Weights of a small audio embedding model: waveform 16khz input, 12600 steps.
Rows from block 3, named by matrix and row number. Each number is 128 + 24 x the weight over its row's rms, rounded and kept within 0 to 255. All counts start at 0. After the name is the row's rms in percent of the matrix's.
# pw1: conv module expand (GLU, value and gate stacked) (model.blocks.3.conv.pw1.weight, 512x256), inputs 0-85
pw1.252 097 [133  82 101 159 168 136 136 129 141 131 128 140 117 101 110 134 145 116 122 173 109 102 127 111 111 150 152 118 118 164 141 161 103 118 111 169 103 100 145 106 125 144 127 130 138 123 117 185 129  99 109 138  70 111 165 163 136 112 133 124 147 112 149 115 123 165 148  94  88 178 139 106 109  98 139 163 109 106 137 103 143 111 125 124 167 129]
pw1.253 093 [140 127 101 108 124 113 141 153 135 137 164 141 118 185 105 163  88 131 129  73 102 127 153 106 120 158 118 151 115 130 138 115  84 118 117 119 152 168 107 129 156 123 116 152 126 123 104  96 118 134 113 164  98 131 155  94 167 117 132 117 133  95 130 145 137 133 107 106 134  97 139 132 123 149 135 167 139 156 141 120 123 111  89 135  88 145]
pw1.254 092 [134 138 148 115 168 117 129  92 119 101  93 105 140 107 110 134 112  89  76 124  94 105 140 128 145 148 165 146 111 101 124 162 131 119  89 130 148 130 142 120 159 127 118 157  95 173 143 164 132 103 133 149  82  91 119 148 155 125 156 137  95 100 136 102 140 137 117 104  89 143 141 141 115  89 120 153 107 136 135 134 107 174 126 169  99  93]
pw1.255 091 [162 134 160 124 124 127 160  98 137  76 142 128 117 105 146 145 130 117  78 133 112 128 138 119 147 109 126  70  77 128 110 173 140 114 100 108 168 107 145 102 151 122  99 118 119 133 128 128 109  89 119 111 107 114 118 121 137 123 113 137 117  99 165 111 128 163 123 127 125 158 127 136 123 125 122 145 141 103 121 149 125 157 136 121 139 145]
pw1.256 122 [123 124 114 108 170 121  97 123 128 162 117 142 116 117 153 179 125 133  79 104 126  93 119  87 151 138 131 150  63 142 114 169 134  98 119 118  76 128 121 141 136 165 161 145 138  90 109 137 149 122  72 152 124 142 155 102 143 131  99 132 125  96 131 148 174 148 114 108 145 141 135 144 146 142 142 144  87 122 115 117 114 113 124 116 131 137]
pw1.257 121 [ 96 172 176 174 119 133 152 137 102 121 120 111 162 115 136 128 115 138 132 102 139 128 140 183 132 137 136 142 105 165 115 139 107 165 160  84  76 148 116 125 158  93 143 116 120 123 159 139 131 129  92 160 129 102 123  78 106 138 125 120 133 161 137 144 112 101 102 136 144 121 187 147 114 106  93  90 155 132 113 148 161 143 145 143 139 127]
pw1.258 107 [122 110 119 114 161 147 148  92 123 161 135 123 137 119  95 115 127 140 127 132 121 114 125 123 116 116 122  75 142  87 104 160  96 119  78 171 120 119 124 137 118 129 129 164 145 112 106 128 125  98 175 138 143  91 145 178 170  86 149 130 126 157 114 151 124 138 166 142 104 118  88 142 121 139 132 106 132 152 148 146 187 144 113 113 143 124]
pw1.259 109 [170 148 176 132 119 115 107 130  94 147 152 149 132 108 128  98 113 145  81 163 134 114 124 118 128 116 108  82 129 129 108 130 124 160 130 134 164 144 164 118 135 130  98  91 108 137 138 108 127 122 126 101  95 141 122 136 135 145  96 131  89 108 149 139 105 140 103 137 127 165 147 130 118 122 153 149 162 140 104 106 114 103 161 143 118 141]
pw1.260 113 [ 87 138 138 113 157 135 125 106 109 122 101 107 175 117 132 134  99 140 110 116 121  99 124 154 106 125 113 111 152 136 152 116 146 111  73 145 143 139 158 167 158 179 110 128 102 123  87 118 116  87 142 123 169  89 109  99 114 147 142 140 164 109 166  98  98 142 124 115 151 106 109 132 152 157 135 124 116 139 131 149 204 147 118 101 104 124]
pw1.261 111 [164 166 158 140  90  84 149  69 127 148 126 125 127 142 173 142 131 137 142 166 171 135 128  84  71 120 126 114 156 132 128  92 162 119 134 142 128 127 140 114 108 128 108 126 112 116 128 194 110 129  93 158 173 104 124 157 104 142 158 126 145 132  81 130 132 128 102 100 126 162 122 165 115 134 163 164 128 121 109 192 140 139 156 163 103 112]
pw1.262 102 [131 139 147 150 132 159 116 136  81 146 116 128  72 187 185 139 130 142  97 143 131 154 144 115 144 101 142 155  91 140  88 111 124 114  84 133 121 141 167 121 146 121 140 125 134  91 116 106 113 118 165 133 133 118 117 121 146 129 139 138 151 132 141 115 157 118  94 113 121 113 183 132 122 116 130 178 135 117 121 130 115  86  74 183  90 153]
pw1.263 114 [208 115 139 129  97 120 152 199  88 178 109 138 159 119  98 141 136 107 141 105 121 128 152  97 106 117 156  89 113  99 111 107 131 104 123  90 110 123 132 134 154 101 128  95  78 113 103 115 124 116 131 149  96 156 116 173 123 145 123 139  80 124 152 142 137 116 129 151 127 121 126 136 128  80 127 158 129 162 137 143  51 124 101 149 106 106]
pw1.264 110 [227 114  99  84 160 146 114  98 166 120 129 120 147 134 122 111 119  93 147 116  98 118 121 123 144 125 100 117 105  91 165 150 112  97 143 142 166 115 115 116 143 152  95 149 131 126 125 133 139  84 124 106 114 113 201 165 145 130 163 111 116 140 121 128 106 136 134 128 102 170 111 151 141  85 171 135 147 154 190 137 104 120 135  99 142 128]
pw1.265 096 [143 131 114 109 131 153 141 102 136 133 118 104 122 141 170 125 127 128 133 163 139 157 125 189 148 125 125 117 189 149 156 167 118 129 107 123 103 118 112 118 155 116 134 107 105 148  83 183 142 156 145 144 170 156 153 125 101 152 148 137 125  88  88 165 128  99 129 159 127 157 124 145 145 109 138  97  75 131 114 102 157 115 136 118 167 152]
pw1.266 120 [207 132 170 144  87 120 127 192  83 148 118 138 132 112 158 143 151 118 134 112 137 141 113 122 123 125 131 111 114  72  97 118 141 121 150 130 141 116 120 123 124 118 114  76  96 126 113 116 140 124 109 135  73 131 124 174 112 142 154 134 103 119 134 166  87 135 154 176 128 165 129 110 105  98  92 151 140 123 143 102  61 134 137 135 151 156]
pw1.267 109 [ 93 136 138 171 140 113  86 117 125 163 154 119 185  97 115 139 121 168 159 104 174 112  99 104 140  99 154 129 154 149 112 121  87 156 142 110 153 116 103 148  91 111 139 143 121  95  77 103 148 126 138 116 171 151 149  98 115 128 112 132 116 126 141 180  97 164  93  95 126 137 145 126 132 115 101 103 133 109 122  87 172 146 106 123  97 131]
pw1.268 104 [129 141 119 132 159 110 117 152 100 163 160 113  97 120 129  82 125 136 133 140 126 131 145 141 131 134 113 150 109 204 116 101  99 130 103 163 112 145 159 109 160 115 121 131 110 137 120 105 140  97  98  86 145 114 160 122 153 134 151 133 139 122 130 148 122 153 129 117 106 169 140 130 138 125 108 141 102 154 113 144 109 122  92 129  94 159]