python train.py --head_dim=32 --width=256 --init="kaiming_normal" --max_steps=12600 --lr_schedule="wsd" --final_lr_fraction=0.1
Rows from block 8 of a small audio embedding model, named by matrix and row number. Rows with one number belong to one neuron. Each number is 128 + 32 x the weight over its row's rms, rounded and kept within 0 to 255. All counts start at 0. Numbers have three digits each.
After each neuron's rows are labels from the 100 clips, of 14976, where the neuron reaches its highest value: "responds to" is what is common among them. Only what is clearly more common there than usual is listed. The data: short read English sentences (LibriTTS-R).
# fc1: first MLP up (model.blocks.8.ff1.fc1.weight, 768x256), inputs 64-127
# fc2: first MLP down (model.blocks.8.ff1.fc2.weight, 256x768, transposed), outputs 64-127

fc1.744:102114132118139146133100133099106125101119104067129173123087171113162132152054132074143150162099107095152167146131112093119129153114098131124117101126142085163116155160132134189054116085113085
fc2.744:101219128102125141162119130178110103121161107110149050123178146141075118114157072127085110117166178116084117126127084165163166107116139115118133194104055123134102128159123085091179181118113197
responds to: voice: male

fc1.515:076156129164085177164184145133108172132145103070116154095147102152108134119121200146123125116111093138164133117126183160104147140121108151175107081146162204101125130094196143175087089167135104
fc2.515:175158131081102037122068099106107110167146110187139088148078166103099100138146113097156148145116165121107134119172112070173062124118094072090110175086071086136083190120077153146177114155110130
responds to: voice: male

fc1.57:126127134139147143123119086157166099119140158151113102141089143100109119129120105099153095131142102141134116118110099089116147118111157090086109164092106126255136120117146139113184121106129182
fc2.57:158141148085142105212109143129129135131162096103086144092170087126194114089114151119085136115107078187127194150136114186123113142154126163144111095154135132146083134125137122172113126124169081
responds to: voice: male

fc1.297:128121116164149148158156127103130129127112107119114139193085154125113139179133109107151142164094085179133191138120058136122114130167086119111127099110120124050148156136145124084130167088129135
fc2.297:112105126137125143086173151124117139142137118048159146124170140112108124132085093128092104119153105138121068191184135111109131124061221091126096156167164171165105142131119191116143075102112103
responds to: voice: male

fc1.336:125106113129135128084152138141104169120130166149151116137147118119141103127095173169161107166112174133109104134160136172099135137133145119125187121103202128177150104105175122121155121169108141
fc2.336:126162137094127130102136098113162037115143088113127135122102136128135118109113041140072137066118077138115152114156117093163116091100069120094092169106038136114088212141108100110082117123138147
responds to: voice: male

fc1.519:133104146090130178174176173127190110136095140080127119142180176143119144131059138163146108120108117102119163113116088132129086105153084108109150135074136131046159168112113116129101109077123124
fc2.519:042141150176109058157098043127125171163118129184087123116096108126122113085161127156105120116134134135160092154070169157127149136141115142096112132187146129072127103173155173158190115145088128
responds to: voice: female

fc1.234:113157095125162172073143177135133118146122152108137147105099133144117104098031107182166111130117091063156143081099118050139104141152117103152084088109151111096149143131174130110070089175103143
fc2.234:100111114139049125195078133125138122138142143162182135116132115142141168099205140102080155122135157136090129142112092165118081155082110124101132123132106135118110104131080138136202118124083127
responds to: voice: female

fc1.764:131130178156136159133147115121113149120181060184100143153060119149122153136228130193095110140139127173151086132146095150159119108126097103066086118113186102221127138082115119107140146087112098
fc2.764:099108091085129080112044077177157130112069161128134117071173129130119124089134134100139126161164150098135168173133091117098152125142155125139117139138076122102101101175081121214128111133125139
responds to: voice: male

fc1.284:132100120097122163100119174127099113145133141117124130099154122134155095087123190169156102098142165092116129146121185169118135146151134163128143094142162113034131113106164106095134101123102119
fc2.284:108133185173081125143159093142150094119163121148159118174125114142130120164164073136107148148086088137129137117128085117126142117128099082141157179094088143122136102146100124105130128129135170
responds to: voice: female

fc1.567:146097128130136153111037140132126154134165103099127089077109132119170113111103154139170139130157154151099151140118129183117130122130118158123104077133128061062098091098142128119136137190123036
fc2.567:116124167103144106167190131165114147090095133163179127223137133125106130141196064150095143134074070111135129117095067099111176126148137101121162206135136167105118106190124129098142125119105187
responds to: voice: female

fc1.18:102158141140099188115153136102175113167131121119135159120131147152147120131209139142082118140121176156155138158109096145139104144097135139129136145086145116208120087154141144108153117082132161
fc2.18:135143129141096122182120148160111148069136099174134119166128040114127120087136136126153154128134091146101153100155097162102161113164082129156128158112109141171110105080097153143113143207092098
responds to: voice: male

fc1.236:091176108094063131146169123129188146140179127107161124133090141118135110191184173173131148121111145182104151129072135094135088131077071146137075084163154184135116107124183122107130067116129164
fc2.236:118098112159119151155136178153087117134097117125099124161139088061097123104124135118143102135149064122116109121166101108165147108198104112109169206096128094158137085150105114106135151148133038
responds to: voice: male

fc1.217:085150114126093166123108116154135144123135160121125104099119125112150142143055141124114109159119095153133102099113121147115132094147117115158198135160139156102107167098106144113118078089148110
fc2.217:174151125062134029142123128155153139144107134180160165146099076097138138121170122155078134111121162094135146145184104152144072132134114133092059184046113117100105141179107138186155150127137136
responds to: voice: female

fc1.283:130124141140173119156083150138180120098115131134116152143151115130111170116147097171113149116139071159152131150133134107131164120133099111160108094098129065114143096140108166151126133088106140
fc2.283:164132150078136122127118120194123127142096103080175111054172219147175115136136147083110123078137121103068099122138152137140110215120139113096161187124135161160080157200173086106152164123115155
responds to: voice: male

fc1.514:136114129142169153083108118127145137074064121120149125143132177180088129135086113114150118124137089113155118127145178101089163133109141111166086124122149087138145090131095148070107173211127174
fc2.514:119140181091114095185154098137197081128148142103101118112119135108179154088134151159107178068084087152102149088112075130181094141123109124114151114174114186166075155177143086107099106085205144
responds to: voice: male

fc1.601:096111138152027091129137153115140061116136101060102143080112127121161090149084113111148137137146065127119141100170108082119108161104126138157108112135082127255126109097114131163134107138105124
fc2.601:174162113091187155143079105132164177106143196188128124152047098144155160129138118099112140131143193134093128127081133151089146124107106136148141128137146133140152111109153098133143148161104143
responds to: voice: male

fc1.445:125174102145082159138126115139167180114141108097147110119144092130175108153125115089130122118113135152085209122140171119127094131089085113128113112164109190159125117079171138146156129127125115
fc2.445:170075169134153141140156133163098096137069167206116169129102107088071146126130097153128134130142096152117092113035119170116177105154120158098108197145194057171162085194157079090143127117106100
responds to: voice: male

fc1.164:154142128087157127121096136145158211105111078116170172122142097132129152067157178087065153158150185165133115089213126153120101100128118118106106045079161103149119108108153122114141105087095102
fc2.164:126115130153096101128153101085110124169143126174109078123098115166130122127073137084139101103147126131130144193065109097112140122120126127151107147176117131130096148142141150101169173151128127
responds to: voice: male

fc1.598:135129140113128151176150144116208177151136132078126089123151158134085124173148146123099124186118140176129082084146090155121123119151147085134097131108122169165112109109046154084108131078144069
fc2.598:177158138158161112104073107105108106163100151154103194141120107122166107086110168144103119108077114152112164164104139073103141116129150087077168176146125093080131120173131132169099114127125165
responds to: voice: female

fc1.30:101098175143094154099145131180121093134139166134098139118110163079116137093114127106118122151123060126135151134179118151095131107141113085168210127152147121143134121083122129168098150102113118
fc2.30:094167130043102086128114087146136127092155069131095131116094118098165137115140173073099144130096163113125151132122145164168121145158101140101103110080091134110083175122144172116188133083130113
responds to: voice: female

fc1.251:097132125148165106116136117166078148126166166117146118159214127126131146111124112064088082101123137107151139147095121112129098100069125122097065119152178092230118141117167146086109117147137114
fc2.251:178088091077162114142104131139100112150151105183152171149120098085145165086123085170159145140184109126128112123111159111134131100160166153203108121161119134130116092125123074113163115126130129
responds to: voice: male

fc1.607:120140086123117079156118120190109124159126136109126103160070101112161153134154124098107144152118114164109094108130138144107117136110083144151069119172180116172116166171131102101169117145101077
fc2.607:116102156084091168143130193115114115092114106161143127109135138099135190182122173176092159110117136146159094107094093122125181136153139165061143163110119151118135117117099076134198129120089093
responds to: voice: male

fc1.143:113065088142147121095130139162127189114118089100119142120124126081114153113130149079170117160126142099097151116171088139134044142103104095139137089100139037121111092099139131111162125169104144
fc2.143:083230156169114104169105106120122168176164152111137098122158160143145114149122124102128125120109168094155108096067090107152220112124116148151157161147075195159107128130139126104114217102114167
responds to: voice: male

fc1.51:105085099091157141101098106156141151089108129114134091147100154110101142116131087101150122170101100116101077146146156103110113134127114159134125151102113101138159103119161189087162108231050109
fc2.51:108116181133071111131093095122103103153142138146120149124087154174145161124110183182130151067107163130109152113109141131130159119112121114124148112171162195135113149134145088161061092079180155
responds to: voice: male