config = dict(
    head_dim=32,
    inner_norm=False,
    wave_strides=[5, 4, 4, 2],
    residual_init='none',
    momentum=0.95,
    nesterov=True,
    adamw_lr_other_params=0.0018,
    grad_clip=1.0,
    steps=12600,
    lr_schedule='wsd',
    warmup_steps=630,
    weight_decay=0.05,
)
Rows from block 4, named by matrix and row number. Each number is 500 + 40 x the weight over its row's rms, rounded and kept within 0 to 999. All counts start at 0. Numbers have three digits each. After the name is the row's rms in percent of the matrix's.
# pw1: conv module expand (GLU, value and gate stacked) (model.blocks.4.conv.pw1.weight, 512x256), inputs 172-255
pw1.46 108:469516431475545464488460465458561539528408466516493460562547439526539435467491501413473461568461503479527445467491460500521455480496486521513519557532507470561518497491520596573418529490507514567549545512532498518490537554470547532460460554511522465532
pw1.47 102:447445485447530505562531433517570505554541465579442515465515524477512487492479450578487486704567491478409463529495477494540497519492450450503502503485511555511476463502557481473493481468475482503587528529575524497477521506460455491492513533524487513481
pw1.48 089:565559543549468415512554489460458473479520533581540511476585476427533471500495420398482564492479448459540569526496594514516588495495549599500509529523546473435495554464449402511517496477469545464510503516509544503519507549520491484538455462456466494540
pw1.49 094:526558484566486513481517493511482529508485551542528408537555485544509507449541447503445436460523476476466499525518462515459498428554482432448446544498541443481515490508526528549501500427515450459495463459422462525507509475459501486481465441477457536416
pw1.50 093:575488421547525514468466516479484490549421494477537435443587491477477542535466542456493447477501535542459544481519566590516483513474515506530549488523522530472448528505402485516464467468462487478538504566512449485540489476521542539476484498490509481429
pw1.51 095:448514520489460501532485498485519487540477472517478433434545483500525552447499457475558487499481576494584572504402478538464557513476508498522505383502506515489536486488472475497556532521409613540460541481526550476453549482494497475507479546503525506542
pw1.52 087:464543502485490479455559474526522552427535508508476448482455473494476551487491466499494457414446474548498538528460589530570523492459534499458467466444515527371536510529558488469480515513464550432463453483483449558530512501547505465416525487436484525412
pw1.53 094:498582516507557556558501478485468507488533488503480486536558506498560586540492462414503585452503480496541539476479486472442540491513484500496523490457512508502465508396475528494430491498459491466486502490540533468479523497488485540394459518595443533459
pw1.54 086:487477500477490535487485483534549536503510519410453443466501495503486419489500461585485444574491515528577527475472412553594611531464482521479533554509458523541519463510474502481486518507546461522464490510509469537511490431537495467550540414482494501528
pw1.55 112:498513567576468454489509492532504540517544514479523492491562524526490513458544530596514480489442488500442505499529452467474484537450481468529520469467501508438448460548594542524457521531478481551586523524474489448577487484527509527543536507483438534439
pw1.56 098:447517434494510481491408533516496527513499466558529439489511472499446493492487450431505456587498557571429566459470562417478555526512574528499551539511493503459527510478529429534528532503485508472497540503548456499475561507505524505529491449489572536469
pw1.57 082:521536472481519516452540546488505511505484541503495555477489520513511410522561489518525546525469460459509491518504537514533419411557583540447522502510434459521506438522502488516530468489509412407550471468481501525507546461403535421555484483509445456448
pw1.58 094:534537524489490548544535494471454425485539539496502581519510506443507496467546503576494447502500444514441540538502481534558479476493525437528478575482500485468539422523530532579523453504492477434458518573538470486470435511488452473475488547451471463506
pw1.59 089:447574498484573558480610511531471506494503427519503438515463481497485509501526498485534547415444522516543532496496487452515538516470501457479543534459459542431466537442537451484495532591444539477508530484510471580517519508493514451348465477550504519409
pw1.60 091:375462490506425467513517568498538582501494481515494543476494485525479542481535461415465465431528555517499503552480480464515501537480486550544461552488522489494482558386423472462494546502545440504515513495495493510581577455466467510476495456602504472519
pw1.61 095:480455528525483575507498463553475551491450465425401453470496470578498494444495479468520453533465481582546533488485451444539567506447390475510551470507496513488459425514564542475535494533541470544468547465564484542490519470515482477528496473466565497563
pw1.62 093:517530526494550509546484511500507504533451520588488484530517467530488447498452531438502457507412495524593590425518462520483542461538637481546469521501486520508478524427477531489500521563458496477536455482453490471554497546527514536407468562460432516532
pw1.63 093:353428563539457477481523450476531515521478496468510518535450506549513510498479500497499479484495452454598528479471471449553569513485469544531458477506535473560520496416445563458477530511502458511572550529504465470492507495455526559519471569523498531605
pw1.64 115:461486549530448523442574475516620618457520486487478526519473500560438494529528507497406443549437482528445511540543431425493373515508527548492490485481492506548503406442606549534491492466524443522554500497533515527499519502492445466522520546554489492421
pw1.65 093:480563522531463489559527514482475571509386485531454461538493523474462445495419479535485356479492453564438561546475480515521510488513574555530446489608546529399482522514471476451581454440537528436530493548495482454481492534496420454597520531531569457458
pw1.66 089:507553405430492502494553502486480502482496496476467538510434446509494499512563549543547633434475519516468514552445526560538455496553438476425427539485525482475570455508413501520501521520477519493459460517489468552490556519452510471542535424508426470528
pw1.67 101:463471531497505642518498445501445444474515539530521468527483490536511518473511457536507571451497496510518511486515531452420513535560529506492517561501469535486460647466496530513520476532459537529500437501481449409503491470530526506438460498493440503471
pw1.68 089:448553453538556488510557529494494514467446492506501400435493494458491513528450514427473529561532516478493547501481453490471519459499555538520486438505453548478485541513503463491545481512550513501452518502513499496528511583541572484569524446462512481574
pw1.69 086:485472530498554418566505553485534474481425429580524506554487512546519458482468520493459422605529452495553535503518472561550532469566560507509531569505431495586486515517525554463441493503533462487589561439501477533478465506478488471408458541471578503500
pw1.70 097:424491519422514444513464513525478525482524458453467525494501459468523519493541474451523522408522506489481402500472535461565487534489542569470472520493545508534483467408551458525493493477486518483483517505526553512475538470476531468480467419516516474493
pw1.71 099:490475526495455510495525449509525495458519505466530506488470521488465529504529490362456472543443502474581462480518498433619553486490515480441510568476495542543496430466453532504496506488548500518444500532516472552504493469527473484490496496485468518511
pw1.72 099:468468585480530406512386481493513537443461489544544468514515530427480561471491450401514507510535515522462483477532534528484523515541485476520553488509464510522477568536495515485474558477469523486510501472534505504518485506546494597517508564432572541553
pw1.73 081:567474494467506568479534462491533525504569514501490556545548494560460450489513511550439470400495476482467511525512544466486385534513518503486478541545525509418479423429528627503477536485443486532478459485521546491488506474451473491431467519468414510412
pw1.74 096:487537537513533446547472503487497463409520560545539495542486527508547502500503511500489503577464481547506519504584501490479524456536479502539494586467534484575504501508461431516468541410560491509435539475502495422489490510498468503493523536472556496498
pw1.75 084:468462553543494434542490507524482565524498527444499461454528499550487475462559552594519512585475507470449496523506505528512449483458537541467478484498508491497581450597472563524530526525545485571535491530527473502460531492492519441528496505432536485573
pw1.76 102:509622506454484492479535456534460499511546460514521527511405514516450468572525498497463529448475498460515475520546542475585470484462436466502436543493554571519491444471443463455460492520486478497453482489451433521523559460528534467437492489460445431471
pw1.77 092:496461504522614492506502560498588549514503505493502506546503494535509495508495498589489434487484503521434535535508528460503550574526564512535485557460521476458473465515537479497450450495577493554512551510489533419443542445511505522469536483533532530489
pw1.78 089:426419519490434495508513486511492556496524503481489563590493529565501455435504448597474451469481430515491520573556492487546423558552455418536448583489550489476523465494540511481509506441449482547549511483413525504443456452492494567427521473484566478495