Weights of a small audio embedding model: held-out accuracy 95%, trained on short read English sentences (LibriTTS-R).
Rows from block 8 of a small audio embedding model, named by matrix and row number. Rows with one number belong to one neuron. Each number is 200 + 40 x the weight over its row's rms, rounded and kept within 0 to 999. All counts start at 0.
After each neuron's rows are labels from the 100 clips, of 14976, where the neuron reaches its highest value: "loudest band" is the band of the loudest frequency at the time of the peak; "strongest on" is what is common among them. Only what is clearly more common there than usual is listed. The data: short read English sentences (LibriTTS-R).
# fc1: first MLP up (model.blocks.8.ff1.fc1.weight, 768x256), inputs 64-127
# fc2: first MLP down (model.blocks.8.ff1.fc2.weight, 256x768, transposed), outputs 64-127

fc1.502,206,219,239,152,193,219,225,261,207,184,266,227,213,222,192,212,204,173,149,187,202,266,217,171,134,233,213,142,199,180,220,220,200,163,187,188,198,202,133,251,125,170,228,205,187,209,212,179,242,196,213,221,138,217,227,136,192,193,162,188,201,191,237,139
fc2.502,182,260,225,269,232,149,213,168,207,220,251,227,183,204,218,253,215,210,205,193,158,162,301,126,164,156,169,227,156,133,185,197,222,286,188,220,175,208,174,159,277,161,254,169,222,142,169,177,224,240,197,201,123,240,188,233,220,216,202,180,186,215,201,226
loudest band: 250 to 500 Hz
strongest on: voice: female

fc1.400,219,215,239,134,204,244,237,278,216,88,298,212,202,187,210,175,219,173,186,196,174,193,176,127,298,195,170,122,235,195,165,190,184,152,197,113,249,222,149,211,164,163,221,205,193,202,157,226,209,199,214,176,147,187,174,127,199,171,137,141,183,332,165,197
fc2.400,220,219,245,241,196,165,197,177,102,214,184,279,177,236,292,170,102,238,202,162,193,192,195,256,124,177,238,233,99,212,228,184,230,232,210,177,195,266,158,232,207,192,146,234,181,132,265,171,213,174,190,233,178,206,256,243,189,172,181,229,225,149,193,248
loudest band: 250 to 500 Hz
strongest on: voice: female

fc1.501,170,192,206,199,182,234,177,247,228,172,153,211,219,203,189,163,197,192,176,177,174,199,174,220,178,230,253,186,203,236,189,177,247,272,187,195,165,267,76,335,214,94,201,235,151,175,225,271,212,235,251,181,148,217,174,153,241,153,190,232,187,281,196,215
fc2.501,178,209,255,213,254,202,117,146,157,226,270,177,173,208,211,244,212,147,203,213,247,203,241,217,158,191,210,247,195,169,170,132,193,167,166,225,214,238,175,100,174,241,181,209,253,121,160,172,267,175,205,182,175,203,173,274,219,226,169,129,236,196,188,256
loudest band: 250 to 500 Hz; 500 to 1000 Hz
strongest on: voice: female

fc1.303,168,212,184,173,180,256,172,145,195,218,232,251,227,249,156,259,193,190,198,147,226,163,151,185,193,178,234,249,208,209,236,209,216,229,227,180,157,215,241,191,174,193,154,179,258,190,230,247,279,202,162,196,263,186,161,155,232,201,195,157,160,214,168,227
fc2.303,144,233,224,179,187,164,306,192,197,163,190,198,205,116,174,250,205,227,175,213,152,219,273,181,217,249,208,193,150,127,206,169,167,152,206,278,255,197,172,209,216,205,173,241,200,188,230,234,175,202,294,216,183,169,236,248,194,171,172,175,266,128,206,163
loudest band: 250 to 500 Hz
strongest on: voice: female

fc1.50,188,161,192,199,243,198,189,250,232,169,276,273,226,181,224,225,205,169,157,200,184,270,193,126,90,220,208,124,270,146,243,159,231,257,204,165,198,199,155,195,194,181,209,247,150,175,236,234,262,193,180,192,141,220,164,177,151,244,148,237,205,216,176,212
fc2.50,248,283,213,197,159,168,223,172,142,151,194,195,216,228,230,159,146,210,247,158,266,192,241,297,257,147,276,224,174,225,162,196,231,183,206,280,183,188,183,228,253,190,173,172,223,182,183,213,188,173,190,285,189,151,226,267,241,135,195,130,168,158,148,245
loudest band: 250 to 500 Hz
strongest on: voice: female

fc1.455,222,181,189,163,243,229,279,240,215,212,311,298,287,234,196,151,179,167,131,133,159,190,181,150,179,218,257,131,192,147,210,184,242,196,184,177,212,224,146,215,183,157,209,205,185,179,220,182,162,229,254,253,118,177,185,199,222,181,231,231,160,203,250,140
fc2.455,219,235,258,268,145,174,135,150,134,151,137,199,198,223,219,248,174,204,217,191,271,194,212,233,183,206,226,203,234,178,200,148,212,218,244,170,168,177,219,197,201,253,167,183,207,127,213,194,206,157,182,183,153,190,189,241,233,234,213,186,222,195,159,251
loudest band: 250 to 500 Hz
strongest on: voice: female

fc1.603,245,166,215,190,240,279,157,196,231,247,189,213,192,190,177,167,193,189,142,169,210,197,186,237,125,173,168,208,224,203,204,183,222,158,215,263,210,197,219,204,214,178,190,233,181,187,211,239,166,173,249,175,20,209,163,179,247,209,191,231,191,233,205,185
fc2.603,129,183,194,242,153,196,219,136,170,212,232,191,183,223,250,246,165,222,276,182,158,171,243,171,228,258,180,236,169,179,146,181,138,229,181,193,151,211,191,233,191,262,249,152,213,191,135,249,129,207,246,229,182,210,176,238,188,232,205,228,213,193,188,232
loudest band: 500 to 1000 Hz
strongest on: voice: female

fc1.729,183,181,172,145,182,209,155,141,240,205,212,179,223,245,189,178,206,250,234,63,176,220,222,167,155,205,275,244,207,257,157,219,245,263,157,209,145,170,145,209,196,248,216,281,236,198,180,215,226,210,170,235,148,205,188,158,191,169,180,196,231,154,165,222
fc2.729,205,248,218,239,193,217,187,221,145,257,151,211,210,185,242,235,250,154,192,255,211,196,149,224,241,229,128,225,202,231,242,168,171,184,191,137,172,247,168,167,146,154,175,167,222,198,177,178,229,195,185,146,202,224,194,276,178,258,203,241,125,179,198,203
loudest band: 250 to 500 Hz
strongest on: voice: female

fc1.391,213,217,182,153,247,231,227,173,237,186,182,217,180,184,200,155,217,182,153,211,192,174,242,172,108,164,256,159,170,165,239,236,198,176,196,240,231,203,176,186,201,216,174,199,234,212,222,230,207,231,232,221,59,167,239,193,270,155,173,238,147,157,194,199
fc2.391,241,225,257,193,91,142,206,239,146,221,167,188,282,284,224,231,215,197,259,191,220,200,185,201,259,272,164,278,193,240,195,170,164,201,238,167,184,162,194,213,163,151,233,169,143,232,155,264,165,156,176,245,113,164,168,187,216,192,230,224,226,110,277,220
loudest band: 250 to 500 Hz; 500 to 1000 Hz
strongest on: voice: female

fc1.543,152,161,261,218,197,274,212,202,159,196,226,268,171,150,214,220,177,165,178,212,204,213,197,186,121,159,252,129,160,177,252,182,215,179,152,167,162,192,205,191,216,161,195,211,177,182,209,170,262,205,243,231,163,219,235,223,203,227,147,209,224,171,216,202
fc2.543,294,236,191,173,216,136,211,131,179,154,212,192,253,242,217,206,217,227,229,174,190,156,247,197,210,212,217,178,193,206,151,244,186,262,246,232,230,215,141,151,263,187,184,170,191,183,187,236,216,206,173,204,107,185,188,233,187,198,277,217,168,179,177,274
loudest band: 250 to 500 Hz
strongest on: voice: female